config.yaml
horizontal_flip: true
targets: ["tissue"]
hidden_act: "swiglu"
head_dim: 16
parallel_block: false
beta2: 0.99
Rows from block 4, named by matrix and row number. Rows with one number belong to one attention dimension. Each number is 500 + 50 x the weight over its row's rms, rounded and kept within 0 to 999. All counts start at 0. Numbers have three digits each. After the name is the row's rms in percent of the matrix's.
# q: attention query, key and value (stacked) (model.blocks.4.attn.qkv.weight, 768x256, the q third), inputs 0-85
# k: attention query, key and value (stacked) (model.blocks.4.attn.qkv.weight, 768x256, the k third), inputs 0-85
q.176 078:540524523487492469546538568466558508488539490437532453505520521490508483560530560490436523537528493486507418492443561601516382452431608467438452440519420489518491592485540619473543444592596563479506536458520514517452508529510450544477482493498520482492504534
q.177 087:485443510437479572498566445528392484555453515520458548451508497561541473415520486479534453428482487517468575589559470434523541486530400567602477551558570547518539462562466422507458565481367458537530439564418534478570487509407563508458569516459516424487494517
q.178 118:506492529479422485550521474497494506484498541447510518553442483493530392561529484445446533563482394584522511495404565581515407457464516507462478395555446572499506535550578570490493503521510526552520550442517454547459559435495515515491470439485453490519466516
q.179 103:469533463505611509448442507503554519520500438587514489433576512479475623465484540563521506470538583458435487490582478445468572536569502507493524545459524433502419495455454451484523489479511501458479473553479485485526458519552479490543529507516529528478503487
q.180 098:499558483556578441447408554466621535471527448542549456517535489458466589532485531554510522547520544469525427416505506519457525533528543440415557508436483446473446502434483511495572459496596526450465509486545477507472470533623446501566473482536509582492523491
q.181 082:437491462545517486449432423566471502485464501594477511501482449505463547457453423518531491485466526516482582483521466413469616597555419494510552543448572480470499404483443388500460540433439491516473467552503453500544496442530576448545493490508490565540491438
q.182 088:529512546474441493552525526467517512502517522431532495534475517484527413564542533464442534562508439543512461497425580604528384419455567484449478413549429535520484584524576609482508480538550541513525557437517481546442551484498471532482476447482477468496482520
q.183 078:488489489511536505444476506505486485498494476531487477489510503517450578448466456551565444444487593449536491493563421401491599566517425500556535611429575445471550446469405400539516501463461472465487444553465559452559443563493500510502536572519529521486546496
q.184 076:533530534454494477566540577454544502507530483451537484489526544496528481522549589481456523522557485508474417524472548586533387416450591487461432459536411522540452600520544629477535478578577538480521534447507511522466497526484445538466503485483518465467496542
q.185 101:499542460552599453457433542469623496493521444544539432472565525486453628515490565563520498519521569455483421461531478488471514530514572432433524515448502435506437509437476487505554457508561545454487507509517505485493484550587429517528481491535525561475536478
q.186 118:500508476505580502443479560474530486518518446523513473445559527511480625451480541563557464455511621412485445506585444434487560517516494486535515600434539418505500496456430444522533474496505487438499450548477562450534437597500443523495539560520552493465550512
q.187 146:493492538489417497541521461500458517489493545469493526549436471493527377550527475440449533552475388590525542492412561577525426458481507514472494404566460569497499516572570557489473512500499515558523544451530452548451573416491539497506465442485448488521457484
q.188 129:499490522495405490548522449522471513479492556471496524558427475494515373549528459444447540558472391585519554493403555576513437479478497508483487413563458577489510503556562551486465517499498515557511550454527440535456560408495548489499465439481447499539457496
q.189 092:545465543488398515546563526471432464492503540374486510549430514518533403518535464458488484516462443537583483512422507560538430450443482485525472472546487554510595539557547551540493493513499477531523521448512538485462536518421479536449490507477489445496507525
q.190 087:448499467567523474454421425555483510494484517602479516501470442497462546470441436520547490511461526496492563452527455407456603591554435489507573535441576482466495404482454396497487524433448480517461460541500452495532485442546553459548498500508476582536504438
q.191 089:516509536472449493557541493472507525494507535439522511526473512478530413569547520454445549565509419570506488507416572613521395424472558484461462399568429553514489566538585595477508502542539524524518546451516458555443566459497491519498479447483465470499461518
q.192 067:511493484454521475553522407538457554586490523472528508508537488600554487559545557534420526540528467548515528494459581512493416416499479497515457437613443604455490553567590584469492451541517495584517457526430450579515478449508557563532534482372439516504439474
q.193 074:494496484440533488536510415529479558566489513477522500514534469587549485575549556554435543540504456552528493503432585509514420411508493508510475418621440590443482538582606567494500453513525490583536448540463450579514483432507556562525512477392423499498425478
q.194 101:545488580531515492389427527418532515472445464486483484513478491503432549481457494455545510489447503504534490457542463518480602529508527473455605530442604487530508484461471401547462513460441495529519538475511582465484587581500460444510446517485562506475593402
q.195 066:532526522552476518493486592459529442411525480515475509490476529413460504417461468450547459431505572411457483501549416472462567568477489502507501586364534399566524475416390457491499571510479523384467575458543550383475526585494460449465482541623596505507561559
q.196 078:484502522469528479515483451517496573559481523487535492533499458544529482608546536540446558580500431565554503470433591534506441419508510510482521372582485601429471539563603550487491438480526495594547461515509433625518508415530535533561491467417384529508426444
q.197 083:489496571529497516366374584462549525447469501509495491517442461423452528522492468496551536539434471504526497441516481505497592557535546487454641495410581465497483452498474407534496522377458488475518530471599517524498555482538458447527438468578505518500518415
q.198 119:496513403488478506630631479562468429511561498495493512476555562508561480463498505510478437434583555443456494588506484487503426483468475510544349540530407492512514527491493585473508509614545513450461494520445484445511412520464521536453555538521520486516488621
q.199 071:512493503564461514470495584453522441423511483510461503493494528422458509419456455471559467431488555431469492512554417482480587599492496495519523608401550392555518460422397433515499545487453498409475555476522557413493516575491464434465497547614588489486569538
q.200 110:481496573518515468416390465467524609526441518504528487535430419525466523595497496525492589617437436579551511414443562521503533487531519479455634405495550539449474496541569454513494466405488489589546477485546470624495554427565521488581454451453413540492462366
q.201 122:506513409490474520617631509559468412494574494495494507472559581497555473438501498499494422412577558447447497593524468494501441500469477501535345566529426471534520511479471573482511511618526519429457500522445497406508414545450498536427550534515554473503501624
q.202 068:487512535548484515408401611463546488430496491518485489511430491388448522479485460486569519510431508474492495461523447503495590582517549492455594521380561425521475451465438426535520514410469512442491541466607519466498551512530449438509440504618518502506527481
q.203 096:473463556491508473447428442477529617548438533497523480520447415580481499623498509538467589628441441573567511450433589522521502451522523480461598379541534545446462520562586474524498433426493506585560451516509446655507538406543527527570458446435372519488438428
q.204 129:484494562517514463427394487470538612519455522502520486543436399498465501609506499522479584621430436567556498417436570515503515486523523492458616390485543533443474493531557471505501468417499492565535485494565440627498547413566517484582444442487392551496453397
q.205 080:551525519515481536502539517461499423469514450496470518471542571500478524391470506441537448390519563443469493533582408500479542521488493504517475608459505454598530507445434475519464516543480515473491557481462614364476525632449466450427517544514643459481614512
q.206 069:507511495564467518453478566470522447420512487517467503492474527418441512424438438453570459450476556441464486503538425483505591584500527475498518576381560381558515449441416438513504531485474518423476549471546537424477521569484458450472475523594568496492566514
q.207 137:522509433487490526602621492530470411506558479490482510471574589518534494434490511485499429395575559439455484595536463497494456486463494504534354571526436494545522527465480570493498521619527513454473508513418534410497445566434499521425547561504583462504520592
q.208 097:514505528530444478463427550484516548444510545441557441598401458483487476612494474500457526623432421562570477405356576595508495506476556498393560410475511542466491498467569506545499486479541538511519528445578489560473580450561489497539456479491447489548491422
q.209 137:476466491447564554525578465519472460578480456561436555379588558503534517401490536504542472390566565451428535625647432426511518477552452536586432551529484482527483498541487498474467521503459460489499464566413511468514441545427507468479538555503546461438476556
q.210 131:446458556462547568491548482463487478580484427526484515419539563524568487504522593505554514486495480538476483618541461557603486414539560518497442445576480495529398532609583518535470467480490509568546481531438486548463522510459440523488440473488492378404433474
q.211 121:523520523535445462480449549472530527444519536424551438592420460497474475595521495483474534617432423544554446423362573618526458502442576478387533425513509520479484516482545513537522483505551567507530533445563496533481563460551466546506452431500456491533506451
k.176 089:560551468427522549533510523502470489472566437492591559510550515535516511444603476501499472389584525471469502492565459458418544493539370537602499607491528496519570498481415466476568532511473487464433512477493578433518461575499506557502575497448550506515541592
k.177 090:493471573589457459453478520460525532489431569441434460540430469437419477533400509448503536592401467512563492461430525577563477504422608468383530447459530485528482518472546509540447506502512512516560544477544481537471573475485462421466468491565503498491542432
k.178 113:509562504521523487543528561468460458483558440476501565459579554419500492411477512484502500369592606417472491534596444507509533514510475490562477601418515385556525527468431483425558494533500527439465532479493504422487474604472460541469535523607586501465541570
k.179 097:522464490453482506477466496526535574523454567541528464524441404611496498583558492516478518593437394542515502465429575497498471466499478486494521427582494643433500478539539518535489477487497467493550457512502528573567513394524564508543504471371400518535432441
k.180 097:493496409397534534522515454568525531537508492563551502482550466604558547516571501569485487486565487511445519507504526408440489467563412555576465494572470571423496479529498515493524481505511466485473430551466508510583429456527569538549536494394447521534425521
k.181 091:406436534550492453485502448494509510551443550539427465475478511497520475567434540517494524591445466554508511521450539536590444491496603467422485373541451545474412519546599536503437458489534512547563475537486405577471541411500503444533431480523422496476423383
k.182 097:558567475476519519542521569495470461466560447463542562480578522460494507411520493500484483379587573415472484510581453482461539520516428523576486621439522438545558514468417474450579506535489509424443521479493548410508450599487477559474572513531584511505561606
k.183 093:442420505527465493455486408529540527527425550538448433515439474539504512573462502518518501615406432584534530501425530506527478497487592482416507392560470560462443469519580518553406507453503485588528475523498443570483536401513504428531435480474427502515454425
k.184 092:586579477448514545519497566490491496465550459465586545524541487528493514441596470499486490416560517454469480474563473463408536507519383544590519613474538484517590492479396465487571513526465491442463522472505591439537453572508504565496585506447560512524566605
k.185 101:517475452401499530499471480565517550513491516557549489514494434615527525538624470545481495525501431535479536475483530429447494472546413537554507469573483623418523461532513512528493493469493450505482440538482516536573468446545593518561540494365429523576437481
k.186 116:499429476455471523449471443544544543518454553525511428558409438595498520586544475528507483613408411571528518468415549490488479490494515521458520421578494624439500454518551502589447504456504461557515460502503502565526504400541547471547476488377419511549456455
k.187 133:502559506544525479535524585456462456477545448474490554446583562422496483414471523473511507376587612419465478536583456507526527515502500463545470593421510370565508533475438488412557487536497540433475532494499507426483494605462444539457522516624585499452550563
k.188 124:494570518547531477534532560454455451493550443479487563448585570419505476416468530473503505387580608434465487539591457517523519514514494481533480580428498367568497540478439497416542483536496543452468530486486497425463495600457452527464516512619592485440543556
k.189 087:495528492572505495498521492486487420460536446463480498478531595395515520420419484496535463423537600457510497522552437497468541535484528523497481578418507343571530489449452479479516535512488506506449532473514481411436470602475431480447490533623595498475571593
k.190 095:396441515533506466485505446499499502546456534540434462481474508506539482564438536514498525587451471547520501526445544518582448477506593466422478372541444530457406501551613544514442428491523513549545472538482399577478531417492500445521431493515416478477412396
k.191 099:549567488491521499537528574470472458470561447454530551482572527440487500413507490488502492367594581413471474507573463489472534512512430520581485610432524418543553526455415488441578501542489526412458524480500547421511466599481483562467573512560584509490551598
k.192 079:452346495446498551467517532559468440555435538506384482430462528556517525445541446534553414456443554465537521548555452441551502522480477493544488538504558512471545442528476454524434449473399423551531391602454518462561459501413496426437478606551500452491483448
k.193 085:444347495436497556483528550553447423554450521493382489435464537553529522445540440540549409446451555450546517554550449443548503520476482498556485530501552507469549447512486472535440448480426421549519396601463522452564443525415495438423492622562510450497485468
k.194 099:534589499504519455554495515473479590496560499469590556540555414433501468574431540515409588525586496478502491452453571482453470479531452519554504457450419479435514572504507573422608558519609537430470506454539444570499470481561525547562600443514444600474448575
k.195 081:536653527553505464502464432438547587468532470525610533547540466461486473545474569472466595537565418572452489455463548557462515478535525496449512465515457498543428553489515516493540537507552557466491602408537477556432563475593496553591495364421492537489504525
k.196 091:466352491432490561491545563560430416540488525460407485459455535542542514450528434554540402449445560434559485543529449449537491500474483513568474537492530503443565449516480502533482447500460429530503394576467521458559419522404488476409509621556495445514481498
k.197 089:531559472505503466568536550485484507472608465440616493572520487465533483554462521536451508523551527464520423481440542495450459467492488507518466484453384475423513555475514618481646557548657569421459513451531478515473423513546491596518610478505481555503474598
k.198 116:488485537510483533424459442491566508510409515565430503460483502523457499454545494426536508506455448561451570498531475553527550525508523512437539506559601529613460467509497387512356475460356476558543540504488548490493595490494499423501382476463548436514554396
k.199 084:551650504556514450523459444438542576458537478519619522550538448447471472545461565457450583543566437545452481447460547558462497477523525497443518462505455503540447553479515522475558552518563580466494604417538476554444557485592508556570517380444490550491507539
k.200 115:489436458451490498538559599539422408512554510417510463517474536494551497483488462576504411478489569394563437539501481442507455480457469498584449520460451480410563494512494565501601497533561489456480417534483489474549371526454485564432589576570478507506470579
k.201 118:504516543543498506437441417474570544491416500571452506473508490511449503488520511412523557513480434586447571475518478558524555538530540493416550488542585520611450481504504406501367482455391489562523555485501532505466618492522510404530379463440535468503553392
k.202 078:561604483511493462573514510468504515450606462459627496588527497466513468546470532496447538522563491496493450472423543540444476465489511509490482486478401472477478548470523585483631558546636572431456560415540489521450479498563486593542593426465491557501496599
k.203 110:471403461443491499528552585543429400512528519436449471489466532502539524471501456566515400459485588399559447542521471440532468507458476501588454539469484487423572484505480531502540504526522466507492397558470495459575397528436475527415573608578484512507483539
k.204 125:487431454455478514538566590557422403510557514423508467514474548507556517484504459590524393470489553411577431543493477441496459478460477501573446523467451491405560477501492565521589490532560480467467422545480498457552379519446475560427583586561485506518469585
k.205 092:515616535553536470500445433437552634493485480573552572493573428455459469541450567446442629541566444564421542454479568538470514500552504509457534445523487504543428541511514497448489541485501534479518574459530466576463594474566532490593482376455476526470497487
k.206 080:550662500569514443517481464444549567449555474499617521565537467453476480564460561454453584537561450551462485457446540545465504476529517507439508460486452498535450554482522533472550552526578583453473599395539480539431555491589509546578513388445482555494508541
k.207 128:506522557515512524445443432457570571507419502571446530467516458503440490489517521412507573510488445574439581479530496540518553526528511516450557483538583528604457498515500404488378496450383485560542559486507515520477621479512523416537402464455526461480539412
k.208 105:444453531396534542534575449509414428587510439494502526458537617584638472504594568541530482457500467541510472675518467511542462408530500504559428467582445537478482516615589546534502462497519495566508434531400484515477486540427470539504525500437473425415427480
k.209 129:557566449586443452479423523524581554388512552506518486574464416430383511505439429453463525533505520478478535323463525499439527596465490480424572528425526477533529482377418473471493541507507502461463584437601500465506509454587559473513494487538521588613571512
k.210 125:494502438513460529499463450639514513434560510559545519562476526490549517531559430551490509528514452582491576462454493463394511560521465495486509468501450512462517444452517516511466508491529470554363516476589423489471487433579591484560476500424481539638468495
k.211 117:430445530420549547533566445525430447594512438524499513451522614562635486514581554564530499486507473551516475660520474505545471414550528510544433450586441537463445511622608547536491468487515494568501415551439462547459485501450468522523493498449466437426395475