Weights of a small image classifier: patch size [2, 2], trained on stained colorectal tissue patches (NCT-CRC-HE-100K).
Rows from block 7, named by matrix and row number. Rows with one number belong to one neuron. Each number is 128 + 24 x the weight over the matrix's rms, rounded and kept within 0 to 255. All counts start at 0. Numbers have three digits each.
# gate: MLP gate (model.blocks.7.mlp.gate.weight, 672x256), inputs 172-255
# fc1: MLP up (model.blocks.7.mlp.fc1.weight, 672x256), inputs 172-255
# fc2: MLP down (model.blocks.7.mlp.fc2.weight, 256x672, transposed), outputs 172-255
gate.466:126152135090128126136139141127146132155092141123081119125102142100107127132141156134132147146144105104132140102135116147126152133125129133144166129157130130113083113126143114149119094133089147147095113133127105138111149096134098142177125121157131150127
fc1.466:119143123135116120120115111137117138109108130080199145138133139130119136147159121124144120139136147105107131108140113111119122118117119097136121157125124124154104153129121134131149118100139125143113122142156156126124118092135134117111102122129108135118
fc2.466:139124123132153076131114143109112125123133123117144110123130123130118120128130129119109099131092130118131146042121130102109132138124097153116127127126196137137164124130134137131146058143111131117134156126123125124151130154095068123126119136148121106123
gate.467:172132142095123144131133119108170141157116117131160104139139096109108141121113132114119089132111130118121101087121136137112133137146141103139137130142169119108152115154125116147123131123108121085127084131151137132114132115133131139122139132132114130139
fc1.467:145150155150126127116158135108153132161127146142255106140116148116146144124168142122137147143122130152123124143125123164121106111122118124131108102125171093165129111103103122115127050127143131109134141135140128131155129122127125112090129125133134111089
fc2.467:101128120149136133123116125120112152106117139116172129130136131125126142146135101125137134145127131082154131128127126132101117148106136126132140142123205121107104147141124119115122115126146106134130112149136129123097115133135117124113134150126119139130
gate.468:123126157154079202100135126099170119139121108112160116134124107140110137101115138122136116119173126111149110137143135099117128129096112105134127139120105117148127109096129115110141087100130113133113125145152156121108142125111134122110125123127097129132
fc1.468:124128133110144122130133130128145114128091118126186125125128134117128140141206159145126135114180112142138126147137141148133104129140159142105135110139079093109130092114142127135140141107081137129108097126108138129137169125102121130161131140132115130119
fc2.468:147112115119129148160128126121108128154114121129112127113134130142126108145120131117094103141092124126120141156124130095117147124118151138124120129127126155138164128126136147139137113121124118137142153121109135142136137141118144110126128124142129108117
gate.469:140137120110085180131124140152148114149100106117127154113116122111115114103109113131137132146158147124140129182143116107155101139133124124135153159140103144107145126110151137135122137129107096119127118117145141101120161120123133125111132137109087141124
fc1.469:120140119142131103134140124131127122139120144118150134111103127119146145145145129152110136106142142126135132117122131121150133120142109151127140136133095154148133123117128139119138165127153132130138116107148098133121133092145146105101138138138114127139
fc2.469:144160138125114132136145120119126140112134138121083122141102134138135140138166116137129114136106136128133124141139126124127133135139141119132124130129134134107169122131123108140106079125132123131134118106141129112136140115133093125115133123142118136149
gate.470:115125144123069061098057155098167132137085115133124132109132129097120145124116134157093145130151129124127138146150146124096136139127110103141146118136111147120081098148133120121131210135078095126121085120157161110107138115116099134103145121141106143150
fc1.470:128175125135145131133129153120122123149132126117128123143144117128106138122131137084127129136104130139117122073129141109124109127144110149103129147136106146139144112120127152117151129138137129101122125139119150109159127138155158109162105129140104110092
fc2.470:102133122141134112128135140139127112140137137127066130109140132131131130093120130134170147113098129182127130166140115108153134107128122143120142110131067113133201137124139136125148127154130105130133142119131135107135152125125145081127132139126126121151
gate.471:129137125112088093098121144113163133145125141115121123107109132109091127145136151153112120137089141151126153094114149090101171123120148130143141133134146159146120108142134118126108138109120118135135110134122120106092126125122102153079120113134116154138
fc1.471:121107129143118110136153136117113129082118124122158139112130125123140110125074136112158150118111133095118121154152120177087124130135125138120125124100163095123115128118134122106156153138127127118123130116139140139144100149129147130114141127121137131127
fc2.471:166141120120139162136152127128112136130134120117100112118107120137134117128185143128112078142091133118110127091136114116101111127133130132132120126127133125136127105142136137133116080113140128118147134145121122115126122127120135145139109129143134110124
gate.472:122127126114090152120093136100149121140105125147133140107141118115149150115111133145135135144118141138120122159126139109142130116113119127134135140143077131125154127129159134129122128117095126145124114153117137150113157105123103155111125130124112146134
fc1.472:117120114112141131122145132126154125127135120138130153142127142134113120114106162130120120145111126172145123165147123123101124132139125137136129143120182153105143111141112138139131085159128133106121125123137119131099126124124087134078139134113143132120
fc2.472:138127135144138099128140113132140129128136128137157123146124143115147138125152134109122128132091121105127124107141117123122135142137113119131124128150178125121138128123152123117135100122119130117142125134116131112137108138114108127126145141142139107115
gate.473:126131140123117121130091111124141098117128118137118159115127130101130127114125155138120127111111121105125141129109115135123121130136160106154133123137121137123159109129125121114158167106119135145131128134154116126144113113155101077119141143147122147119
fc1.473:126121116119151106127124125124130122147121131122182115133120133155142119103141142111133142130112153189122101128143137120133128124124116133111132134124149114138151159154144124136107088116108133127129141122142099134112128136132073134102124151130119143142
fc2.473:132101116123125177117102133126133136129134130117176132139116130127127134124127144139109104128158137109126117157135137137124133142114094118123140122125160124124152124125122143118127176131116129103127145121133129130128126136084114118054116112128134116129
gate.474:134126116121098149115094130137150118119100127136116148127110123105099129114089116145128134138147114098125119123125133165094109139161098129147148124109081109119131123148131126112112171142124116123141105137126166145142119130134156115123109160124109164122
fc1.474:077089117116138152109101122147117096139120139138035133116139129129093136115066100131138154122136114112132147065108159141119138136130116141147126117107108148124095144141129130145144224132106128127114140118121150128130147133131176119143107125116155123127
fc2.474:114122133123153118111129121133106136134151129127134123125151125111115113117125141121138187131138115146117132167111132109143135133089124138128123138128137116128127127123138117142140123131147137126098119140127137116112135125102116112162128125142133130133
gate.475:143115130127113141110116127138151110137096119127095165114142134125144111114117111107123118125094119151100129105117129142114113139124104111150169112117113128113095147150150160124122121142124120134133123163140139111133140124109168157149147153118127117116
fc1.475:105128138125126081119140111113148122133119110128122141120137107144123137126168131144122124126124133169125130107148116133105166130157150118141086146131117121116135136134110102117116137148143111161119126117161109133141131106155123154156130133139119103134
fc2.475:119107123122093142134053133122136131107135115132134134126114139118142123140088119151122137124182137110112140119130138122118137126119138132136126123124155125130106132126118129134105208127112135158122132113122134115123133096151163131155119129134140133148
gate.476:132136126123170106125114156112127135125096128128116122131144116094119143119105124101118141138106124123110118123123127109123132131108190113133137147158128108129131123134130113130136127136115127126121109149150129129126131126132088142107117141150096139146
fc1.476:138133137131122101131112098123126114139110112123137124102140121149126120137177112146100146115119134121114140144127132134148134125149153124119146138136145149138133115132127119130122151120120112145137120111126135119085118092123103112095118153147106142142
fc2.476:117159126115141137128126130132123143124140149150165132129127144125128129123173125117127125131151127150136127082134135142123133137131113142116139138136172124131118124119136131136150155129121139126124101133112119126152134154104116132116150126130144121104
gate.477:118120116099110161141119146107110106104099104141097158108142118104129129142062165146131130146142128097117137142140113114140156130137145131123146129151102144120097122135135128142132184115117129166148125156120151094133140133123150135157141141138111146129
fc1.477:146104115123107097099139108150123117118140128130124153096126123137125149135094095144133151131192105137101124099132133127118147136137114109147124138112094129122052142138130115135121147157142103171117129133130117143114109132122078085116112143138127141130
fc2.477:163137116135134126135110111136149116121115114083100121120110120147160099123140113115131125117119138145120133141133107083119129130105160111134142131122137121141188138108151122141108097136112136154119141123129169138122136106173138133094123135123136136138
gate.478:108126129120148088111088149116135116122107122108096153112125112129123134096095134120142118143097127129112111135153111133138138135154127113139147129139111120128181101127155139135127177123122122118115141127154147129132144093133081117160139136133127143143
fc1.478:116149092139128121128136136106125124096098120127113112103130125128143143144159137126113151130108119146127110149128124138123112111150113096153126125131100144137121122124125114116140171123159101126149113133144146142134123134118130121144132098129134122109
fc2.478:150129121125158134119118149119130133152124128126164110134132143145140115123124146134116120129117128167116133126132111128132119135120118128123115127137100159134107092129134131127111167129128122103130132144122140125114129160100137131070128135121141139114
gate.479:138119127099128178123070139132158130140115096124079134128128106139128122124093139140106134135177118134118142099120113148089125143149164133116133156136086151135139114142150136149110111129104132125140130144146115128116141122155159128122101123138100140122
fc1.479:132098133129106063131143125146141149091120148127131145140137165122134166107145146126145101126092126153133107152124128158101152127134115123120109123130167119133151138131120110138102115125121151118129158131136122125135116136119139099130131127139138097136
fc2.479:136122132132126063129134126133132149127118129125138122139126128122165114123143156113119112127044134162133121017123118100108113128137112110121126132128195143122190121130119121119122090115121142102129110126141138117143142117126147125082132125120140137112
gate.480:107132121129147135119121114134125114133140116147085137116141116093119145110111134141129127122172117101131113160129124176114109140148128121152150131138113122115092103131137153101161165106144121112138085146149138119136143111121129139167144125135116134113
fc1.480:118108128111123164135135120134132132127133116141112139128126138129142109148082112115127117138170126086152150184137119155139138124133145134134127140134147121104097149127132134139146155132124152134125142151125121154127116118139103132120137137111116123122
fc2.480:083137128132165089106107144132125127086122129135148128148156109106136141122098126142118161129204138094130132168121122166165119132134113112127129126120141102114086148132112139135142172127151122105115112146145116125118137151139085129123136125113119134151
gate.481:121133132094132143118085166134148114111136103121155143110129110100102140109094128145124156126154109122119113098120139123123126126114132113146135123129114122149135097118146132124141164134116126132115121130141127121130121128103169119133122113104133137125
fc1.481:115134132133119149122129117131111126131118108145158129136136132129131139151169138142108130128110142129114138146090129121125119118110134126135117117138133106131116114115133115124129139145118131107112114111138141100136135140163152152116110137127132126161
fc2.481:127132127151098112119132122143141134112135107151108115118135129134130141141105122129131141131114140160125142000109129105147143136122099134127123119131124136123137142130125121119134154132129105153129126101126124146133126150124146132049115147141127140111
gate.482:135121133111119163108121139135147113150113106122146143123135128131110125120119153140101148125118119132108123084124136123106131125132129116133130136139115153123145118151123120135122115135123109145129102130117132118104136123127113108119123144120097157122
fc1.482:142158138133142072142161124125099132124148124109099116114125138148118132136117141132124107136160149113115153091132107120143121124121095117120123149131163143150105114118124133133147115119140130116135112106145109119146135125134124106141122142160124146098
fc2.482:122123123127145119131113112130136139129132149128129131146119119122125132120106130113130112142109118131117112147119113137140140137131125127129141121115123133123165138135142125144153128120117127128138124119138133133132124119111158124090137134132116115136
gate.483:127132131105119091120089154123152108152116096105118145092132113119146139138059146154132136113100114141129127115124114121118131147148119125112107137116114147118127127122152114116135195124093114122155145134155119098117136148133117125141144132134120146108
fc1.483:138119136104136134124123123139109127086135125136069116137127126143131135130099110136110106152100124122141127166115125105139155122145095133117119124115103169121163139135144104136109153146110135142102147125122119122129110159125168123102123127126118111134
fc2.483:094138129124119178125149109147114125113130107131145137139127127137121117130154114117122158130122133117134119188117136116132121132120117133123134134143172129124084125141114140116150098125146122159135129124123118123136137135125109097194123130134125139138
gate.484:123139130104127148122058150124152102145125120108109114132128117107113120116070138156132117134126110098142095109139120121129147126123144101137149134142067110143166136156167124140132172111113112162123117150145135118120155102135101087147102140158103148168
fc1.484:133144124137132145151111145132099108101143118122095149123160151145137115134093133120128087119073142110114132116111116109124120145132121151136116136138193160123175136132145143109113168105136122145145113121115140103126135148119130102074169125157123144149
fc2.484:128156150137145172119101118143156132168121137114118122154140152101119140124148146143117104147104119110123110108124110111104108142121090110123119130111158116126143128124125099121134124119136143115132109140147143128115138103119174143131127111119123123142
gate.485:141125121086156114120096144111143147117099124127158128132120094103116122103107144125118135123118121106117129090092101111118123130117136116142136136125175119147133105148135127157122113123114149120127118145133120117114115122129105120134125153122094145132
fc1.485:103108118129143156126123118130114134116127111163117114115143124115107146121143127104133117137101124132110123118130133136145130125138139123128134139141177138122141136150102116129124097131113110137103137125124146141144134122124130125118123124118128138137
fc2.485:096125123130129072125141135127141130126136135137143117108127137114105143143143142149135162126123148139126147221135117136144141110135160127132134096109121107108119111124115125146096160130134114127126132117124126125106137086136075123118125113119127128148
gate.486:106160144120141117118071148136130102132098095136107141123134119110115126137077117124135129121167123057113162165132142131134143115104127133136146123143150129106155125135142129131124166108098136120122114146144130107108159099141084146144122111122097139126
fc1.486:071121133126152162127102145102123111155130113120056131125141134146139131141097124127139137122178129085164133073128125103148124123116151097131119116120147155136099138116151119141133147118114112121128153104132128144126126084120101117170114124135113140104
fc2.486:131116150120113127103138125144131106119126130138166138111125129127110138126137132120138136117135124140139129140110132103143147127114085129139128116124174121103165118116115131133122143149115115115123128100121149127131126109123066141085126142105138106125
gate.487:115094126119098131118102136129160116090124104138078147121125123095131151102090141142146133113120128121130100158100136126093113130115115102126123138123071107140118115165147136126105173087079108137136124144137157111148142130108141170132133143146112111119
fc1.487:101136137140154077112156126133128161155122113101131142126134139127153132135159144122141140131084129213117140108131128115171138120095155118124121117120134137147157156124152124133145128120135126147135105107164128130136139104141122123045114169141107126125
fc2.487:110134135125078193131130120127150147115109121127072146113114123132145135128088114126121120127169119107146134097126136164112132125133144123123124137120077152113126143128128151121113149107129135146137107129129129136129120125144148116161119135129118123132
gate.488:117147123099124159129105158122135128123109134115143123115117113111119137128101112144109135145118135123109111176123141124100140136133112131138149122132117133116117137127144119147130152098088116128107113115148129109114141125123076126143108134153139149139
fc1.488:111133126109102149143157150126130128114119127135102139131120127117122133139144122111122157135144135106110139117130130139129152128133128130117116134120146115133122138116144136136135117121112145123132121139142121144128114111137097109163132134132107123120
fc2.488:128116119131162120130138133113107112126142146113181109124149130141125114145135129133138138123125128127116130093110128165111129141126126123155123115127148121127095107112126112138142098140130119105111150145137124111135131136134105125106127121146135125137
gate.489:153134123107155155128094152140151107132103094117032131119157117102071130103104125114124118146154103142122120131131126141095128138131102124141146143116073127124153121146130117123144203152089110132127125129138122155122144147132142143113123160132118142131
fc1.489:140141149151076167102076105117135115096122132128137128132111129120125133101117112131145132123145126089136105139132132129142134136112140114123110126112097115118144145142129120109125182139121114120142129133121137129099149145145129112132101104121143130123
fc2.489:148146138142175119102125125128143145172126143142179124150139132100144133141184138132122125124097127148125134097116126150140123133134130121125129144131118128124118125126138105148099059129132142118145092143140116118121113133119122149066131121120127151125